Rows from block 5, named by matrix and row number. Rows with one number belong to one channel. Each number is 500 + 25 x the weight over its row's rms, rounded and kept within 0 to 999. All counts start at 0. Numbers have three digits each.
# convs0: first 3x3 conv (model.enc.2.1.convs.0.weight, 192x192x3x3, standardized in use), inputs 77-87, a 3x3 kernel for each
# convs1: second 3x3 conv (model.enc.2.1.convs.1.weight, 192x192x3x3, standardized in use, transposed), outputs 77-87, a 3x3 kernel for each
convs0.17:491493511530494474508459479459466472560475486483461518521521467494497562502478531500491481479484522481476522501473480519458496510518520538501531514476528489519478512508505528545501514466518532514495505471464463527490541486494509461504505471490546536528487563515470491486537455488527530543514464478
convs0.18:474486490459490516488518546502480501471482459502524476503567499462511477482459521506524506492499507481456508487497503460518495480532542478502495511486520479485452489492481510501486502503489553577536450519513491489457504473519481445469512515500511525492467440504479479483527549511517473462476464466
convs0.19:470444495462485474513513481531513528557521526490483528466512547514471489547523519488498464494492480556515502484537482522489486513484493495513504514541503512491517519517521465515540495538479485508566493500472513491478524522501491497526503488534481519489500465493491521513484476523534538519525533465
convs0.20:513499499496507540474465466495504494468505519511468469527486505551519500497487506519514488512518489469482530515477478490537469498478508522542479519499498511515496470524476499525539500488531494473472486493538494485479475556478505499505514498433493497442487541471483512481466555494505495482484489504
convs0.21:493480498490466513490491485492471481523473490474500478471480461498509501503497486470508502472517489500487482494463493496496513489557488506533539464534504477514527498517517481529498525478507554403502548453514478496512484526526502508513479503462511466520539504514487480489495500492451498524497523560
convs0.22:517493508507537460503502516516507443524430499510541523480469472528457527503485503492494462480539479507462512467509432500506506525500503521491471501521440482500565478522478542539515483517510493500510533470533491534511508544462509549458492514504505447499522457465509494522505511490483497444549495473
convs0.23:491513454496495502497522565506506492478499496493483470505480500535530499497500509479504506487472513543497479499505508480476509469505532519529553466505504502500467530552529521530510525512439523485495445497513524507480518518475485531474484541540526503504479491476496538472510500521495483506499488475
convs0.24:470495484513502511520532478507521498447538451507455516477542505510511526528471525493502526482517480470513536476537496512516532443490503531502488470534470495480525478489515525516505501498453526480499459486491495526552529496514476476471444494505503480539490506497484492482472493490483501516538472484
convs0.25:441545488502496487487481499514454531502499485483521482516444458486503516485428519515442484567533483492462528488523486464497491503484506557494519526584519505486454528516511518496472539534480508500478523497479470518500549521510467521519514508481508482512540481549498514491496495481511546472506467552
convs0.26:499508507474489511481521473471469487482458482461471497530460482478519488479491492525526532486492487489496481452501477486521462485492484485515540524484531500524475500468489480504514505528487484507522521513551517477481517478490507481485522502515506525505502481475484478433495466522490522525503501478
convs0.27:506475501466486506500486522522498498515521470482521533528520483541499454539484496462506512454512509533496440518506553482497477472545501525494523556518511497471501471532494487474524522507490511478509498501488493490531517499497472481507506486471467508460508532524492443488486524557555525484517488493
convs0.28:513455480486502525480506468504511479459536503591553466482543471519503544489490522481530503501511519553504483480525508495514499536553518476509524496540491439450542523491506530472494486482521516495510462548531506455518520503526463468498455483476462492515452531472484489487545522520540504549519504491
convs0.29:466495501480556536520531475516522528461505481518515487480494475496507475505483499500493506503497508507520473510450484542498504467511479483556458567520457527540542485540498431495507490497535555515493454496396519497491492470481523485494505476513519489514478549495484500490486502489523520468516521477
convs0.30:502495473466510534534470469503475481524535441495501504502520498513519512482471484476494498492539520516470488527503538526454521474525522474491455527474545469556494485478510519521500530533524526494488542476472480504481517482490521482488512436503462516487503446475507517502449504470514483470502496501
convs0.31:501502526440485509507532515528564520500462464489536516508542506497496476476549492470498508511476466504479527515494445564545426480488530500498516523526512504562456542440478523487532505504472503465511439555479479513482508558544501523508484515505501475493534543491492485499494523536494519480518552469
convs0.32:487524521490479441469501517511497490486464532491479423503482493488472514499518460509529522475500510525505533510525481518505516485546521493459460503512500526475509486533511494455481508523505509558484528523428481515479474484497526507491479437476457607486501529494517492481497481475487504505511484522
convs0.33:505511522508429498531487484512475528534477490531484492506478496539474491522497544510479495477488509507515511514466477550485498515496507468530500501546512488526545488544522511502515461482539519474522563456520465475527542506454479523498502509473540485505528454553470473506479524439514514503503534534
convs0.34:521499512479532502504483514544466516508591461513513502498489450492535480492517476479500476499543488495511490506532474483524448506525485495514508532556516542549529500472506490507502495511524542400506481557494483499475490494489464481496500464470521520481489523450473530505483497449507514486526544518
convs0.35:528521506495436495474538475515525507523476481513522502505517470507499565477531463454546476490454509489486465473516505485495507506486517470495521487526516538466519525539500469473477498510456521485460496491478487506489453553482542506476497504507511476525466491508488487481505495504512524526523504509
convs0.36:539478483477545546500450437485500559528509530494504493542454500520534491488488509513475499521477528485473528524505484522500568534496488514501474531512524525482505509523413490474482486537484521520475438515513459486490499479497469492486488522465477543475456457513488461459529486548521527479512503510
convs0.37:491494501475476500498484482482488517434550503455502510519509521493492459498530479510505506503517493505492520484510519509470520488489486490468499467503531438515527529469501505518505486539518537464477410603466450529507468529538463460569446440490509457476527544489468471506496497514509499525473524512
convs0.38:445515525506467554515499491512486503486502495457533506486479483527495515513514466481523512498481517456476506434521465514498444484493523476596502531505514539529498470481451481463495502499511502506519433497428492480539481492472493493528485501508477478436485543499499449467538508464511458524477502489
convs0.39:472519508506505500475519497509473496532520496511492529527488530519510499498542507459540478449543496503492502509478532481494535511521449444517523500534529521530467508455495513521482498529470512525497457497487533522476517542489512447535537488479482458513486506513511536462540470520485535489533482505
convs0.40:461509515530514512481467449466495510489452512478448477496500485498499524499505504478503503498490508504510497470545527493508521511469512520432482528498547515481504519510497558500484515497479461537465481537535510507486493490519512401472516451507514504533490482513492476531491486493538494539544463500
convs0.41:538496487504505511488473494471476515537607512497496489484460511486440459502482516516520521502504496487499485499516545460498494498472488551491466496548517509528474506507517494488489485509519480417459574607563474440452512534497498514517499491491483493463511491521487476469517504516504495499515517486
convs0.42:487509438524544483476497482467527500537537471491505477546467492520507522490518493470485515445536553499488467500545467529498501523494492480548527470512506518554528480519551504486543499510511447461529521478464496519503484555491491516502519438495450496511511527441479499516492479511486517482527526502
convs0.43:478483539534518501480526493498460525516530464513488492491509520511529540462485474492472538513516466551501488518519444487554483536497457522507508523446522499476491462507491447440526539520489482497499495545476444484534508517527521548529506512466450472520507542402486499505498505517482516506493448452
convs0.44:493495523561480523479513500510514513458524495500471500500443476509487494506470511495509473483535497515557470498503453488490498491518525541488490503513551504511516504545504516509519521425538501470483496491511515481459497511516517518468481512556510467490497519487494424483529505499462526467486514538
convs0.45:538497516498491446484510525515504487489519463534511516495531525502552513499506458536484483482561470496515488509489493466538502518484525496464465508538485505549491452551516504505477492526476453520488508496480542499520509512495534496531502543473480510491526486605497493470497492531530490497514523513
convs0.46:478511523460507484519540452507467530476467569498485489512480477484497521522485514480500499502488498496539505511511504487482483450542509503465493493487515526520497502484472538430508535484512479519477495488524497539537469475466522454532459488448501500445463519472532524508475519500504473490506515573
convs0.47:498488487511500449475500548521504490533536547524514517508528513526532493486493489498479517517509504475541530537459518490494472463542522511509490522531503549448496480523446482474481474521513468509466508558482509444527496510517486502518521489490493517460493480482494486483531472487544512518499512479
convs0.48:504502494500490515494467459470506525501501488489510504466483486518508484493530529482487488507522471487514482449508486518477493533509443508513533498520518481531539541540489482470506505551512461473513528501490470525507485542534452514490514488454457544521471472530518494504517478483528520473490551568
convs0.49:499455501507521457506488438500524492487471505486490467548495500529503529520547490476510532521504479489499501467478513515519497531502462480548512523487538522498522517520526506506502475530488473525531468559436535491484519495486476503485468525498495491512513515488513506505528473515484493549543489535
convs0.50:491515458480500509482503472509516498508518462477507471529540484504508504480549484481464487492523490474513518517491456451498511537454504498542489517455547524520528492499502502540482489522479507516439535518498483471502476463500533474517435491483529483477473541503507520503481499503528536532478527527
convs0.51:484504481498489478474460497520473536451504505514427471480502511560511478535544511481483464511459493489505535468504488498547522494532485493529499523478524520490515522531511459546463489502524514437535526519511526496510468469539545504481517503532515472500530530455492486511515482466500498518490529514
convs0.52:485497506467498488465452494488552518487504503497486498531475532494535521531465476484501470463524491542495513497521510487503493516472519558521514542510538540548464471481498500490511503522507491495465462503556485508518496526504534492490523477468511520505534518577517432497503541484565520582502534511
convs0.53:475523534484456456533452503510500512488522466523470470475484503541499515542487527514456491499547498494460516491506487531505491437464507526491498525513559505554530518489487494476482557495524488477516464541524482504460482453491520465508465471494526489491495470484508542476504535490533497512546489499
convs0.54:496484502471459531517523471497492471498501461496472488469498500544566541498484477477463556534511556499483466482491523508549504520447484526513508492526524514528460464515465516491462506540470524482461500518509490507471485523506494472484488490489438500509486564497486523495522491478484542504538493485
convs0.55:506513529522544508513468488476487430482542465513513508553479493526498462469491482509507489504485487526486484512491450537495498490486452515513532497548465504483536466486521489471519489508514546515470482490501491452527464523474491496535541511478562514515485493497533459487538513492489543496497481458
convs0.56:465493479470484454464492456486503509516520509499452518516521549526514517469535533505506506441509527511471466491463459502493519513475509506492458485544460516530527535494488504509433502527525520433475503507502495534520505519510512517497512477491471476548481493484480478473516522538515532490531544544
convs0.57:508502508491503509503520483513520527500534498456521523494484459535465519516507518504467476519508520520483507487496486537491455535490504524526459456455513491459461506506521523512505496483509512497514489455550489447491534534540464482498522515482506461469547480474508541524487519490525539527480451510
convs0.58:485442487522493482476496496514490505513462498503501526510520464505495475542520493495532458471482510535498519537526489472472459443511525463537471472534502567494500505530539491510490529508470534472491506479501506464471480466507491500481454526484477536472518495552480512495557514539488508528486543491
convs0.59:495502497482528514537510487520494474525474512534523519530533577505516469541515453506502526497504501498498502527548526512504526534510477450468541447502527465512530484462501515499477512501533524542539502419513502477485489550452478510563473506523496494512517480468487496478514501519484505537486476478
convs0.60:520469525528526464504512481485487492486522476483544524511516484502518490517428549516521501496503521491482495536480463473543506484553464522515475462511486497495527508522495490507494523477530561472502422464539517472549471479467517531524488512451524495490483457515531490494503522474496468490496482543
convs0.61:477489495522470480473464469484473480524531473511480487495523484523525519567522487500504512473527500488470541479517531506447490492472502509512523487541488502509495492463501457511496530520516515518469483536470533489508498541513514469535507526474496524489458492504500548456519478502495571511519529530
convs0.62:494510485467537498489440474514466499459474470516516513499478449490526517482469485506524496496487496492444484531493507508521480468494503491520494453522518502513511515515517463513479490517493507464510511488473480518516490500482487500492489535486503480538526530476481506492535512481516486534470502500
convs0.63:438493475496500488481463470489493481486488489501508497507529528468528506493505545443450528509510530458477497540514509478486476488513510510516503501468546483508533515496477556451528488468497499507524462499511494530498492491476519512485484518442453476545504495510524443488503563452507526497499470555
convs0.64:467485523483449499486476447466478475485482511469473475467466456503492479484496521538539468491487474507483511492468468479458466470507483489509514565549518529493531499514516501496470476540566508536483554524506493477465493522498486473466504543502504493506490513478448499494529502519519533545514521517
convs0.65:492470483477486533490500487481500488454473517491462500533499479474443494529476548505476470488487540489483496489461465497510547517517490499478528501498514522544478494531534517462496471478529521539516481479540482488499489467498442503537495520503483507495451489483491508478547498554542506531497554512
convs0.66:515503493489493522476477541476494475530517520514500480487509493512499486511547478493518516506510530494461504497443509504514479500462511528523483506509488512508500477490490536518478499510480485466481492509523507526485492545484483457483539437474513506471522536520493496509503474473514489497509533484
convs0.67:482510499471493474502471504511483522475517487467512452521523455524538534517527568550488515491492485480477491529515499534516507463509494490519499549525534501481521499476518458532512456489486490486542495518477461489475513521517506499470487507528504540498491468502503485537450555480536501521552539532
convs0.68:495508511525520473447490466464468550466527497525514515502482467499458477495500460521490486512503479528479464501493494534513471532508449513506509471490521519524550496493516481470507485491520537541570543437422538493504475527507514523505498511499544523493542522404476479481453528490515494505499498507
convs0.69:489485495496491501472501499498518495518503477432455494529462522527518514522507481512500517505465493492491478502542464514503493483481472491503514501518518547500470495485498506538531447520472494484535528513487478500512490505482458521505501507475484526566493511494507480462488503551538532490514515465
convs0.70:472482521510505490506482489464482504465535462506493444507469497527525500538485489486501477523529522495514496529475495522507484505474475539459508480510546523573535499495524469505516492515511475520486488551425525524464487499509473433512480513499533452473492526515489487523512481497479506546543524513
convs0.71:502480485492505542492487477512489510524543445490516532504519486461505549482535530493535497514541524461483510500555519508544483514486457479487512468495513517523500508456491488494511535530492481476481480521493499536497484488525469533516483490440504503516542526477487532496488511486499525540527481555
convs0.72:516539462479509494482473487508504503435519490524511471482469494465489572539523511485499495536440501531504492473526486494487509505499495453476474549517510472538542540536519487495471513505457462513516504433489520496487512517517481509482518535572515530514455457488522500500472497510498521540526527484
convs0.73:489491498481506447481490508502502489477455548519497452521530506488490493494495480511480507494492490521535491503506487480508515522480507482527494512468424495521546484505458494497536529495536530485490446489484499533538498532512491492463484511483528544492492511485515539515490547489491513506529498477
convs0.74:497509545482499516482462509513553507468517528521470461499447501503478509571488456471504518480495452510500512514471487495537536544451488462553510523499496512515541472484512469510573488512514512471488487536535502434516513518461494488497472505549462514499497479476487504517489480480475520539547505469
convs0.75:497559492473504516479497529498505515488492506454496527510471536501542522474467482516491479547475523488478514499500521473502490538496456483533468498545527500523482508493522498526446506577481526511501540468472468434583481436473547493484459516459527470513503513518510507495448529486531564451499550495
convs0.76:520457491459487486491505497492512480493498497538552521476486505494521514543464499480496492527487517526479490494505417480473480497483532531488492479528490503500549486526474496541524484496517495476456528510536482524513520503475491548499477487536521488438561508481472488489512510512461485524533514513
convs0.77:520462470514498511488507490470456487471522491492472472495544516512512501528518480502501477517488524498504458505499530477504462492511511464476535508492558493475480484504476476483538492535526462487493556490512514451453530481521468469506488506534515490515504504531487513522508501517521474495502496496
convs0.78:489535500515477499470497507534496493529510500457467523522490478510494505489523467514509530526519481500530496534516444443558473456436533478502550551471504514496506511502506523518535535524485499495494548533507505434489456538499496510507479491470507532480494532504476478473490455525496505508508494494
convs0.79:524556500525496439473483511492483511527512556533498508479500494475498533542501466503503451521444480503494495506452484438444482465499480509504515506531537500579522484502488500530549514522533495506486528528461464547483507532494486511500489473560510499502484468495472548534525512516524531536502529499
convs0.80:503519500503493503505493511497474460524575503485442504468526468486502518507485524500468499527518494465523569487502488469489508472476535528496489507483471525581582575533501509518520494493512490486480534502503461514548492505496481489525505478463497475518545514489487536500481512496471456506547579520
convs0.81:498528454507448504503484529467500465512480517485523498551487509522482526484483467557493499509505516484488541502525495541502529522524503505495524503553516501518512498501535485512525498518495499462508486510480464452527471516492524480475493444483511536514513480458471503532517507521513524449513555508
convs0.82:472508512531470472461538503457514492514468484468501528559520520503544451521511551497510473520496452509486492461520491528468489521510466518496468474558557498500502501467511485471507521509472472542511502511461498469477487465549507504502528496471529508471523551485485495469536498463525527525529527538
convs0.83:514448516498485473502498495496472500533526508521550532511516508514528439501535493486498501486437484538528489500487487521497495475516474512520511489556495469483521468468496510511501507491529518525536547554520535564539502461479479484496498474543501523523530481545528480470500452476506488501493525487
convs1.17:501487493506494527488530502508494449504525491487521492502474507475483506508513545543563461471519512455511499547522537512523461537483461512479498511553523500508508518534515479522506468469511494507469466490481501487501512473502472514505499530493489481507515488485497465526530473562451522517462475480
convs1.18:465480506533499522472487475521537497497527483481484515553501491498484503534512462452486496517506449515486524497476462493537509473517492501512470482487496479463488482481442512513529490488549479503488486502490494483518495518486556523437476479471481483526494520552494493466521489499502513510451544500
convs1.19:491488497532525505493474495480476502513468504512486489512508515515513518445497488486512508525512484479511458474536525482503500533471501507502501531504514537517519485540507514486493474526537487505479509490518455451479502556518497505460520496476513534514480500497485496493497530450570451570519494453
convs1.20:507507485506516479505485480486487497489498501482487499507473476542509484526506475489487493470557505540490495512491535491480509536480520514504502508501499511507501450481535554494517521467502461482476472499495465490484521504540470513511537477472521491494512497514514514525474555399542427530504506508
convs1.21:480519446503509514501456511490509464493464524470476522505386451519531536502511494526481509519499494519487519470449468540495499475495502509489506473472478515480473500509490530486496524493493521551511546508577513472561531514520478484489513484554465449517517472497487491509510471486436489483521485542
convs1.22:490555495544448509523491470482513508545478487495488532500474495510545474439510508525518489524425545485501474478493523464498529521510491492498543505525510494501487512524471496456504518496492475495459515491494503493498496532483475476454490496503460503502496507551464505529527483552497540441570517501
convs1.23:505534468549487490521551479471527495533521490476481504510524523458490494520517498497522460497498497477515496507483499498505487462527511493547463517532532496496507485497491506469523537452485493526518535535530503541501539494481466533516493509489507491494474492489494501509478492497486514533510499466
convs1.24:500495532499483490463493527471485485486466533479481496511493535453556520404500481500551543529471536457451500519454494472478503530480517520508498509520501497502516476527480564472507498506565487476470490500508463484479492513525545496509469475500507485485514480501502488480511511488466540498501491501
convs1.25:483473511469484487510512496480485478515477493497527528491468526443536491546501466541529528413520508493481448528491506509506435548532452496491492513516523509511518452436516479493591446505460485501491485494470490496476466535517552468450519516475510487471519506506492496491500513499463531481490506548
convs1.26:498512502515492462470535485520474486507487455451481457522490453464523485498495564542455449509499465481512492503549500529533491464528524508512493520527518495491496474506488509537516499480477478498495517503509505500469488502470527483500482497487493484519469449488508502515499511476548540515536475525
convs1.27:504490497479502504477490518468490489490509472487500484461519518529581454454422595602508501458461506487510520503481532490473510523481514507504505504501499511508504451503516524492516510472510474486496480492498483496496462501498537519474505497524510482497489477488497497513569456424487519487538526490
convs1.28:498517472503507484505496497482508521533482477499563469521472531532489520488540461553476447499526499493509542556548449506486514498524504505460465515505496475507509515527448494541454471480490510532500513507502521513483473499497519536505518471462492517492531494512491504512529492486491528492494520502
convs1.29:505500483506507489500512514501506437506500543479518500570461525495527484474512477464521466525527499493513477475527505517566506479438545495479490504489482523509502512497484521496529523489498518534543529527544530477509478479503480494493483498475494445455479489516482504513440468497491514532541486504
convs1.30:520499514514500485521488494484489496489497502490495501461510528503508470471570483455486530459490514538540503485483522502464506559493504509502503503500501508507504465552499526472489534479556449475473470499496461485480488461551446547476449538485520490492506492500503507522481499508524497488540492460
convs1.31:467493521516491509483466514510505510527539520520530500505512435502507497469476504518506512527433527506482523487578535525500471503530514504477502522508489489474503531544492454496507545493547523479455523493533473464483511545495482500506485500473477506481501508529488477445518505525519453547494547498
convs1.32:527494507486474496525486486499517515511485510511467499483485554482499508471507512480532475485492478511532527562509530527493493500476521487507504491500513498514498490506502506526507491507483475475482501476510486480475500503552450540486455525496502484493508469518502515497527490489470492501481514468
convs1.33:505523475520497518523497545509444454455530528534516471500460506537520554447546507503481512527500484517504510514491479461498498496529490514497536543465513478494530499467457475554533477494516519534513551495514548486528473514438491487547495427553482499495473543472539472472491463507501549457482552507
convs1.34:500518479517512533505483495516492493471501514530500509476509474520531501470510517488461533539447550505476476471483523495466497475527512486509531503551552508510484508552527480514488513500509531526482543576507518509528469486482547506535482479528475496506521514515551505471494481500496546442484498465
convs1.35:516512502519497497512495496475485488488498502487495496490477519507513484487507500491489503468511512495526490511512536498470498540493511507500501502496499507506503502473559490476522481556482454476475475501498466488483520508500490510488482525511523494496505494506509512524472524489489437497510518510
convs1.36:516493494510495497520497503496494487485488484492497488453483493508526478447540554504522493531471486472503533523491503497474520540518506510499494510493489513501502577454470529506520532527460458482475478503500469493478499520526479507479477560491526501494525486482509506521487472493484548494465499545
convs1.37:515504515537478520525516451495502509467567517509443491501552476562523470505513479512479516513477503524536492498532522477504526532530520488492510526492507545475489489527453493495445512495527497510495480520502502493480509518499524470511492522504491501505518444525481482519474514477510524472449523454
convs1.38:519510533537546514542547512536503482524493478527501488493536436525482510516501450481520503550471477507535529508551497470527510421480498495484518513492519530517524558498464462515444496560479522516516502542496495493490449465476480519528554493463514533543486487499513501501456498464514477516469500501
convs1.39:509486502521484523511500513509494478481500497466514499495458515523510452514510459501522520423501554531453474499497523505487501551488505507500498501485488493495492454477522499504502543497530471486477471497481468476484509543495535464578476432438522487504511493493514495508498533458505488485491530514
convs1.40:512479517490505513497472506506540479480469463477552441517483464529485486496520519500497433502513520500496466482557496508514497469488533488521447460489498513492483546493511503497534482504526494518517510527490469442534504492465508536469521515484479496495496526519468509468526498494478511494569464532
convs1.41:528504484496527540563547502516491480519518542524516528472546492537523513523515458484506485462534534484534484486484457502548521449479516481476485495462490495486477467473441484501425480485470496551489461469497512551516478505489492482529530503492499502508493492500506456515469462481470490499496493459
convs1.42:497524501524540479497514514489492483519494511522515473456458514478542522534487525543517493527460534406425506530534490551469474508555478506489502476488505509486519540547490496470560548455478465485485460482499499529499519493478443491557494516498475480508506496495464511477494527494503497477560507473
convs1.43:484530494538490514496526522506520491515494505506544498520463498494549497510482506523518530518437477508530518505556502527462507487548481506445541518493525504494507485543489494516480537462486546522516505529484492513500499477497543515534507483511474491528533516499475502485523475505532525473476515532
convs1.44:471501481480512487461518498492469495494508528514547509511513512506534482495529478469493492486515484517415505463434510490477485501497507510552516512517488538482518541543454477554512497484488502476499523473485513490522533530533450514478516504521509493497525502487510476444451481513460466474488498511
convs1.45:475509496486478506531518473477471476497471474470491439426559487500462545431470468504541441494515488512482568564499464492553476505525513466459464533496478497501491512513443511507467456473580511499517489533528520497523474492512528480497490468509490497496492482521506499470503500495491536493533520510
convs1.46:484460464483521527497500493525486504495466508509499470470547488501523481503552518496561495477475504538490512546482506541501513541523491497530491497497466498489494490579482517512499534534499521514472495486493509464511527505495489516503540496491505548498526478530487497500565497493513467454541514535
convs1.47:518497497511496490499504501486494509476505511465498524476503548521446497511474481458512494503466499527506529508491512495459500528506507510502504503500502509506503556517465459551507519458481471492485482509500472493488525476480473464525528552481525487482511499504505515518501513496528485481486493531
convs1.48:440526481539476521452480505508504476497471518486545515542525504517519509540465503525461483530485443478487483498480497459541495485451539507505529502501492512495528464477478439521537506512441479480496513494463462489471515556484502498475553444488497503489514521526504452459547487499497498502505534454
convs1.49:529501521500497489499493478490496488491503510476493482481510503497488533509515494459516530534553474504448501514494532480482504539496487504501502504494498508517511503513537507482504515461483457491473448531480452494471508490515528484497453510498528479500495500488515497515495529441490539536487459464
convs1.50:546489504515510494507494484488474472510514485486509508452516546501539500481502492506545460472495537521512483583453514509536507482466501504497510505491494509505501467507504485516546553499493446481479489516484458495493545481552465535482503485515515492488493503513509504521467485459528484501498489558
convs1.51:518493515544520494517509526518453438477470456525503498485473491515492516480516502505489549502522483485484515491531468506504501485538514514486521466495511511508471496505449521486512483499512520520536507534511526486528466474526446462501519473497479497507484484499462488470460484507497518411481503481
convs1.52:504500504498488475510489489466498496487490460535536478454536472550474541473505518499489496417571532549517492497502525538491454527516516501503500507493494497486490527508523501479472469505520467483477488499494474490484516544493538523465472499498497497501493481490485491517566486495479514511508495493
convs1.53:519501503517495492514498482480486487490507513484496496461513517490496524488529494502484507478519497528496505527493535508487509532483498510503503503496498511510504515504496473500564486505529455475471474498494465486482448516509491474499488525529525492487515497507504509531521511455494496503475495508
convs1.54:523472542480455468508484506535514485469564503448483519512485505534496517517450488444504515489519498515460502506506512517481537493565493525466491477518511511457485498510498495488494511436514495518463512495475533514504514473539494496480446522482516489498438506525532559506490507523530515465523505520
convs1.55:503504493487478490487529495473462529496524498512496462487506514486534545497496468480499523517446522508520491505512483459522485533532509526531526557502497501452498526477485496504505488528544487512497458461499465458474494501526501522570475498530486539522510449461502485460455523502471511499526499462
convs1.56:500491486530479507549500521502503488509497491511459500543440531492533536497525499476542511485466478530518545545477507515495524532424500516500504501495486501511497574438509503530507485532512483495500496504493483471487515569494492496499495488486496498487511509500512497520539485480458551508470504462
convs1.57:504481474492529502543551507491501477493483508497535492487485504434519537496494493514522507523514478488509503514486477486482487462487487476479486498552557496472486486489529464425464483505513511486475521536515487476491457509516513525525486498489518495510554527575487513528489547518495480502534513463
convs1.58:483502527522503496476517507483482490472492478485490475561599457499479520489468525497538561545461536572424462487432527530513446479510491515511514512506510514508514467477534520489514495502492470482492480498502479492494504478499532473527522486497513490483513490483511486484458491544492481483542496497
convs1.59:485501502509536537505504524504534473502510464479530478481431475473459514512480469504536516504475524486469463534545458510493493464528489502446499430477525485522529519482504542485524494483522519486470533551516464457463476507441473470517487552527512515516487507498495536506510477478475485479505509480
convs1.60:483496516496488516538515519500496450538498487470501481551506485532500522507503524469519478500463475558483527522471505512476579498502480503508535524507516534514521514523465480482479519503484496481494502485485489473502443552494598485489484461482478514494475511480515449492464495503514492509440520508
convs1.61:525512498503505498496480501473479481496519482494525507510497512514514500468506502492517488493524503512493493495485533490493524542497486512507510520485488503490519501483505491526540511514526445502494435512483437507488540526477475536457532463503540530502497498509500505514443521433508524434547511528
convs1.62:498501531512472487507512494496521510456487448488515510525488498487523524497431524577516475493527512527550513473497498540489481482499475523499513504486501523503501515506482466534522511482479466494478472479456496485479481470508528550517508473477518506500514485486509462496471509520528482493483468518
convs1.63:518492510516474490521496509491498502486510484474508494486516520497505536480510464471502463495534537498479505518510523517465501523509484516512510503494508501499501494516517469500533503523472459471481475495499464493486507480555570452459460549491512483505524490500511514529509536441501494489480487517
convs1.64:524509511509484499511485493494502504482495503489494501483495509506502485468525513529481512460550519518491444523498552525472508541483488505493498501499499506505503519517506466514467520501500455485471473505493462492478435517571489470483560548458531500489507509510509513523507499441534516502558477517
convs1.65:500463505489515495504526523469482481487520489476477487496600508446479495520474505483526433541546508466512530487485501505480515540519509508496496507502501508507496506567490468545473471426499471486480490493497489482494561532498509515501470458536518513496505488513505492495491550451482505527466488497
convs1.66:486496539482486470483467542482498518500487476513491479507502480527484486515502516478503515490524496488504476543498471510430467511532516477478486494497524483527529490510492475534533445499499461495480489503482491494497501509514505543511483496437542490475497514467522517451552487538506514525449496476
convs1.67:501479491498526467527471516501499501487498486493485480523493513500500550447474474489499463475513510568504506530545554526529437523481397506505510506498505510499493506486525545500464490524475467494485473500498473487487506528502491541482507531460537488498520510514506493550488511468535492484492502526
convs1.68:492530512545474487518477533571566505506507498500502490561527499576487493506528495446521507504502555510457504516501476545496494513526503496474460471507512517550515541513499524562528520495503505487502547562442479444438501464499494551479500519503516504527500523520540530512536497495461504502520479514
convs1.69:487484530463530513523469494490517505475519461517476485527491489534466518510496525507518488530490468490503510479517540521507517501493490529485487515494512489495484470482518507481469476482512507508513478543442487506540516508511469487521507524460483503501471507489485538487519507507527522493445502525
convs1.70:477497482473488540495509496489451463491477482494513495450497469523510475474508523524513507490479500476429506471494477519551500468477457518485454450498500486494485505503476453521477495482493517494525491540511528483514498491522455506479529517517494512510537507519546547513512500525500495470554455528
convs1.71:487490536501477470480471518457457489484509484525508484514473518516484496496518530541514484531489503454517533521498483502488514506519506510534532488477513496481498441512455473519502545458527500489492483488508485496506518466525488526450493473482517506521499536506468496469490541470459496461554501477
convs1.72:494511504527528528506463475518547473515489477471530506507486496493512522518488484537519462523528519518454493525522486545540489468508517522488509527504501513511473519484485470456538568505449502504526517549467492506506493514503517475471544512463487483471516508514483440491505470508488521496496533502
convs1.73:495494524500481506518536463466536471461496502465532463510480451477508522492536497535488514545491483502538456494518459504504502469483507486493486475513520514544488467501486466471546512484465487496493487489489493511517501464484480501480562485504492489474516486464504492539493457516543498426486532487
convs1.74:488479500500549447462507499525475470486482467463557533506517484502488505474475484482508504548492520471488420511459464562502451467457501495527509491463521526491483499512511465489549491470492484502519532487464484522510527486508442512488534431521471487511498478489491489437510490518483559459545503527
convs1.75:507463501479510498522491500481496504493508526470468517489585491486466508535484470467482581479461477512559473490514508520544507460515451517508514519508499515507482484481500512493530506486465466500496487487492464507504525518524498490498468521457501486503524481497507495496506496507471519466445508531
convs1.76:495531543504480471512479482519485478520484507490496500507484513498506491499488506537491536497487555514498487511521497455494497570459505495495503501498499512501511493446519504528531534490505471495481487502487466487476488485531463497529484532452526505497505514501499502533534451497498533493506499490
convs1.77:530514520502468504493503481459480494488493476480480498524495534442512500491536517484543492481540547521444473527501543499480499531479511506501500505503502507506505518566470463534451469495531477487483482497493478485477500547487492536486474454509513486485504496489492492507475530513523469472542487512
convs1.78:524502521530553535574500496486491448515522507496452509547491471576475499498489490469487446542521508506529445484502525494532463489462500476492528536458493501532500487459480484503516470511529508502502507550520481511488471474521511483504516480469513525547449484480492476495488465529512476480471517505
convs1.79:519489497510486510505503510487501491491502490491493484516488533514492517501498493497504586413489509472564453513503549517474487527500509507508506501502506506500503514456538505486555477527516461481473476499494467487478407519496515493507535498463519502502501489506511499516482517522489511503483522421
convs1.80:482526483508494493494439496441467480502500529526475512522484460500501550457492503503526514507461440525455439521533482511503478529506515508494531507477500485500517518499502493471463494514527475490490498500479497494483480526521507510446488526500515479505495518510509510519502461455482488548509493510
convs1.81:504505494504508484500455496489502486503498504460517488464470581526455586444506469518514485515497486481529495528505517516482498520481499508509506500500503507505507475540509577474519499514491471487486481499499484497490489521548510545476488460489505496508507491500506485498554486489521516484489482461
convs1.82:509502492505487513507490502489492480503506507480487493485513545513531515463520513439530466499510547435494509529501520511491515502466510509502507505502500508504500482509527512437527476542496463478474472502492465485480481482559530523472531486405514506509507501498512508506525524481481476553427476519
convs1.83:501526486490474515524507539478470458501535478470491512506494495586500516523502465471516515530406525513479520538493483531475514469482509517522522514507516489467471467507498486536494527503497479470451443441444442457449464496513521523510463477507502493511478493511534478490526494507504523488451510497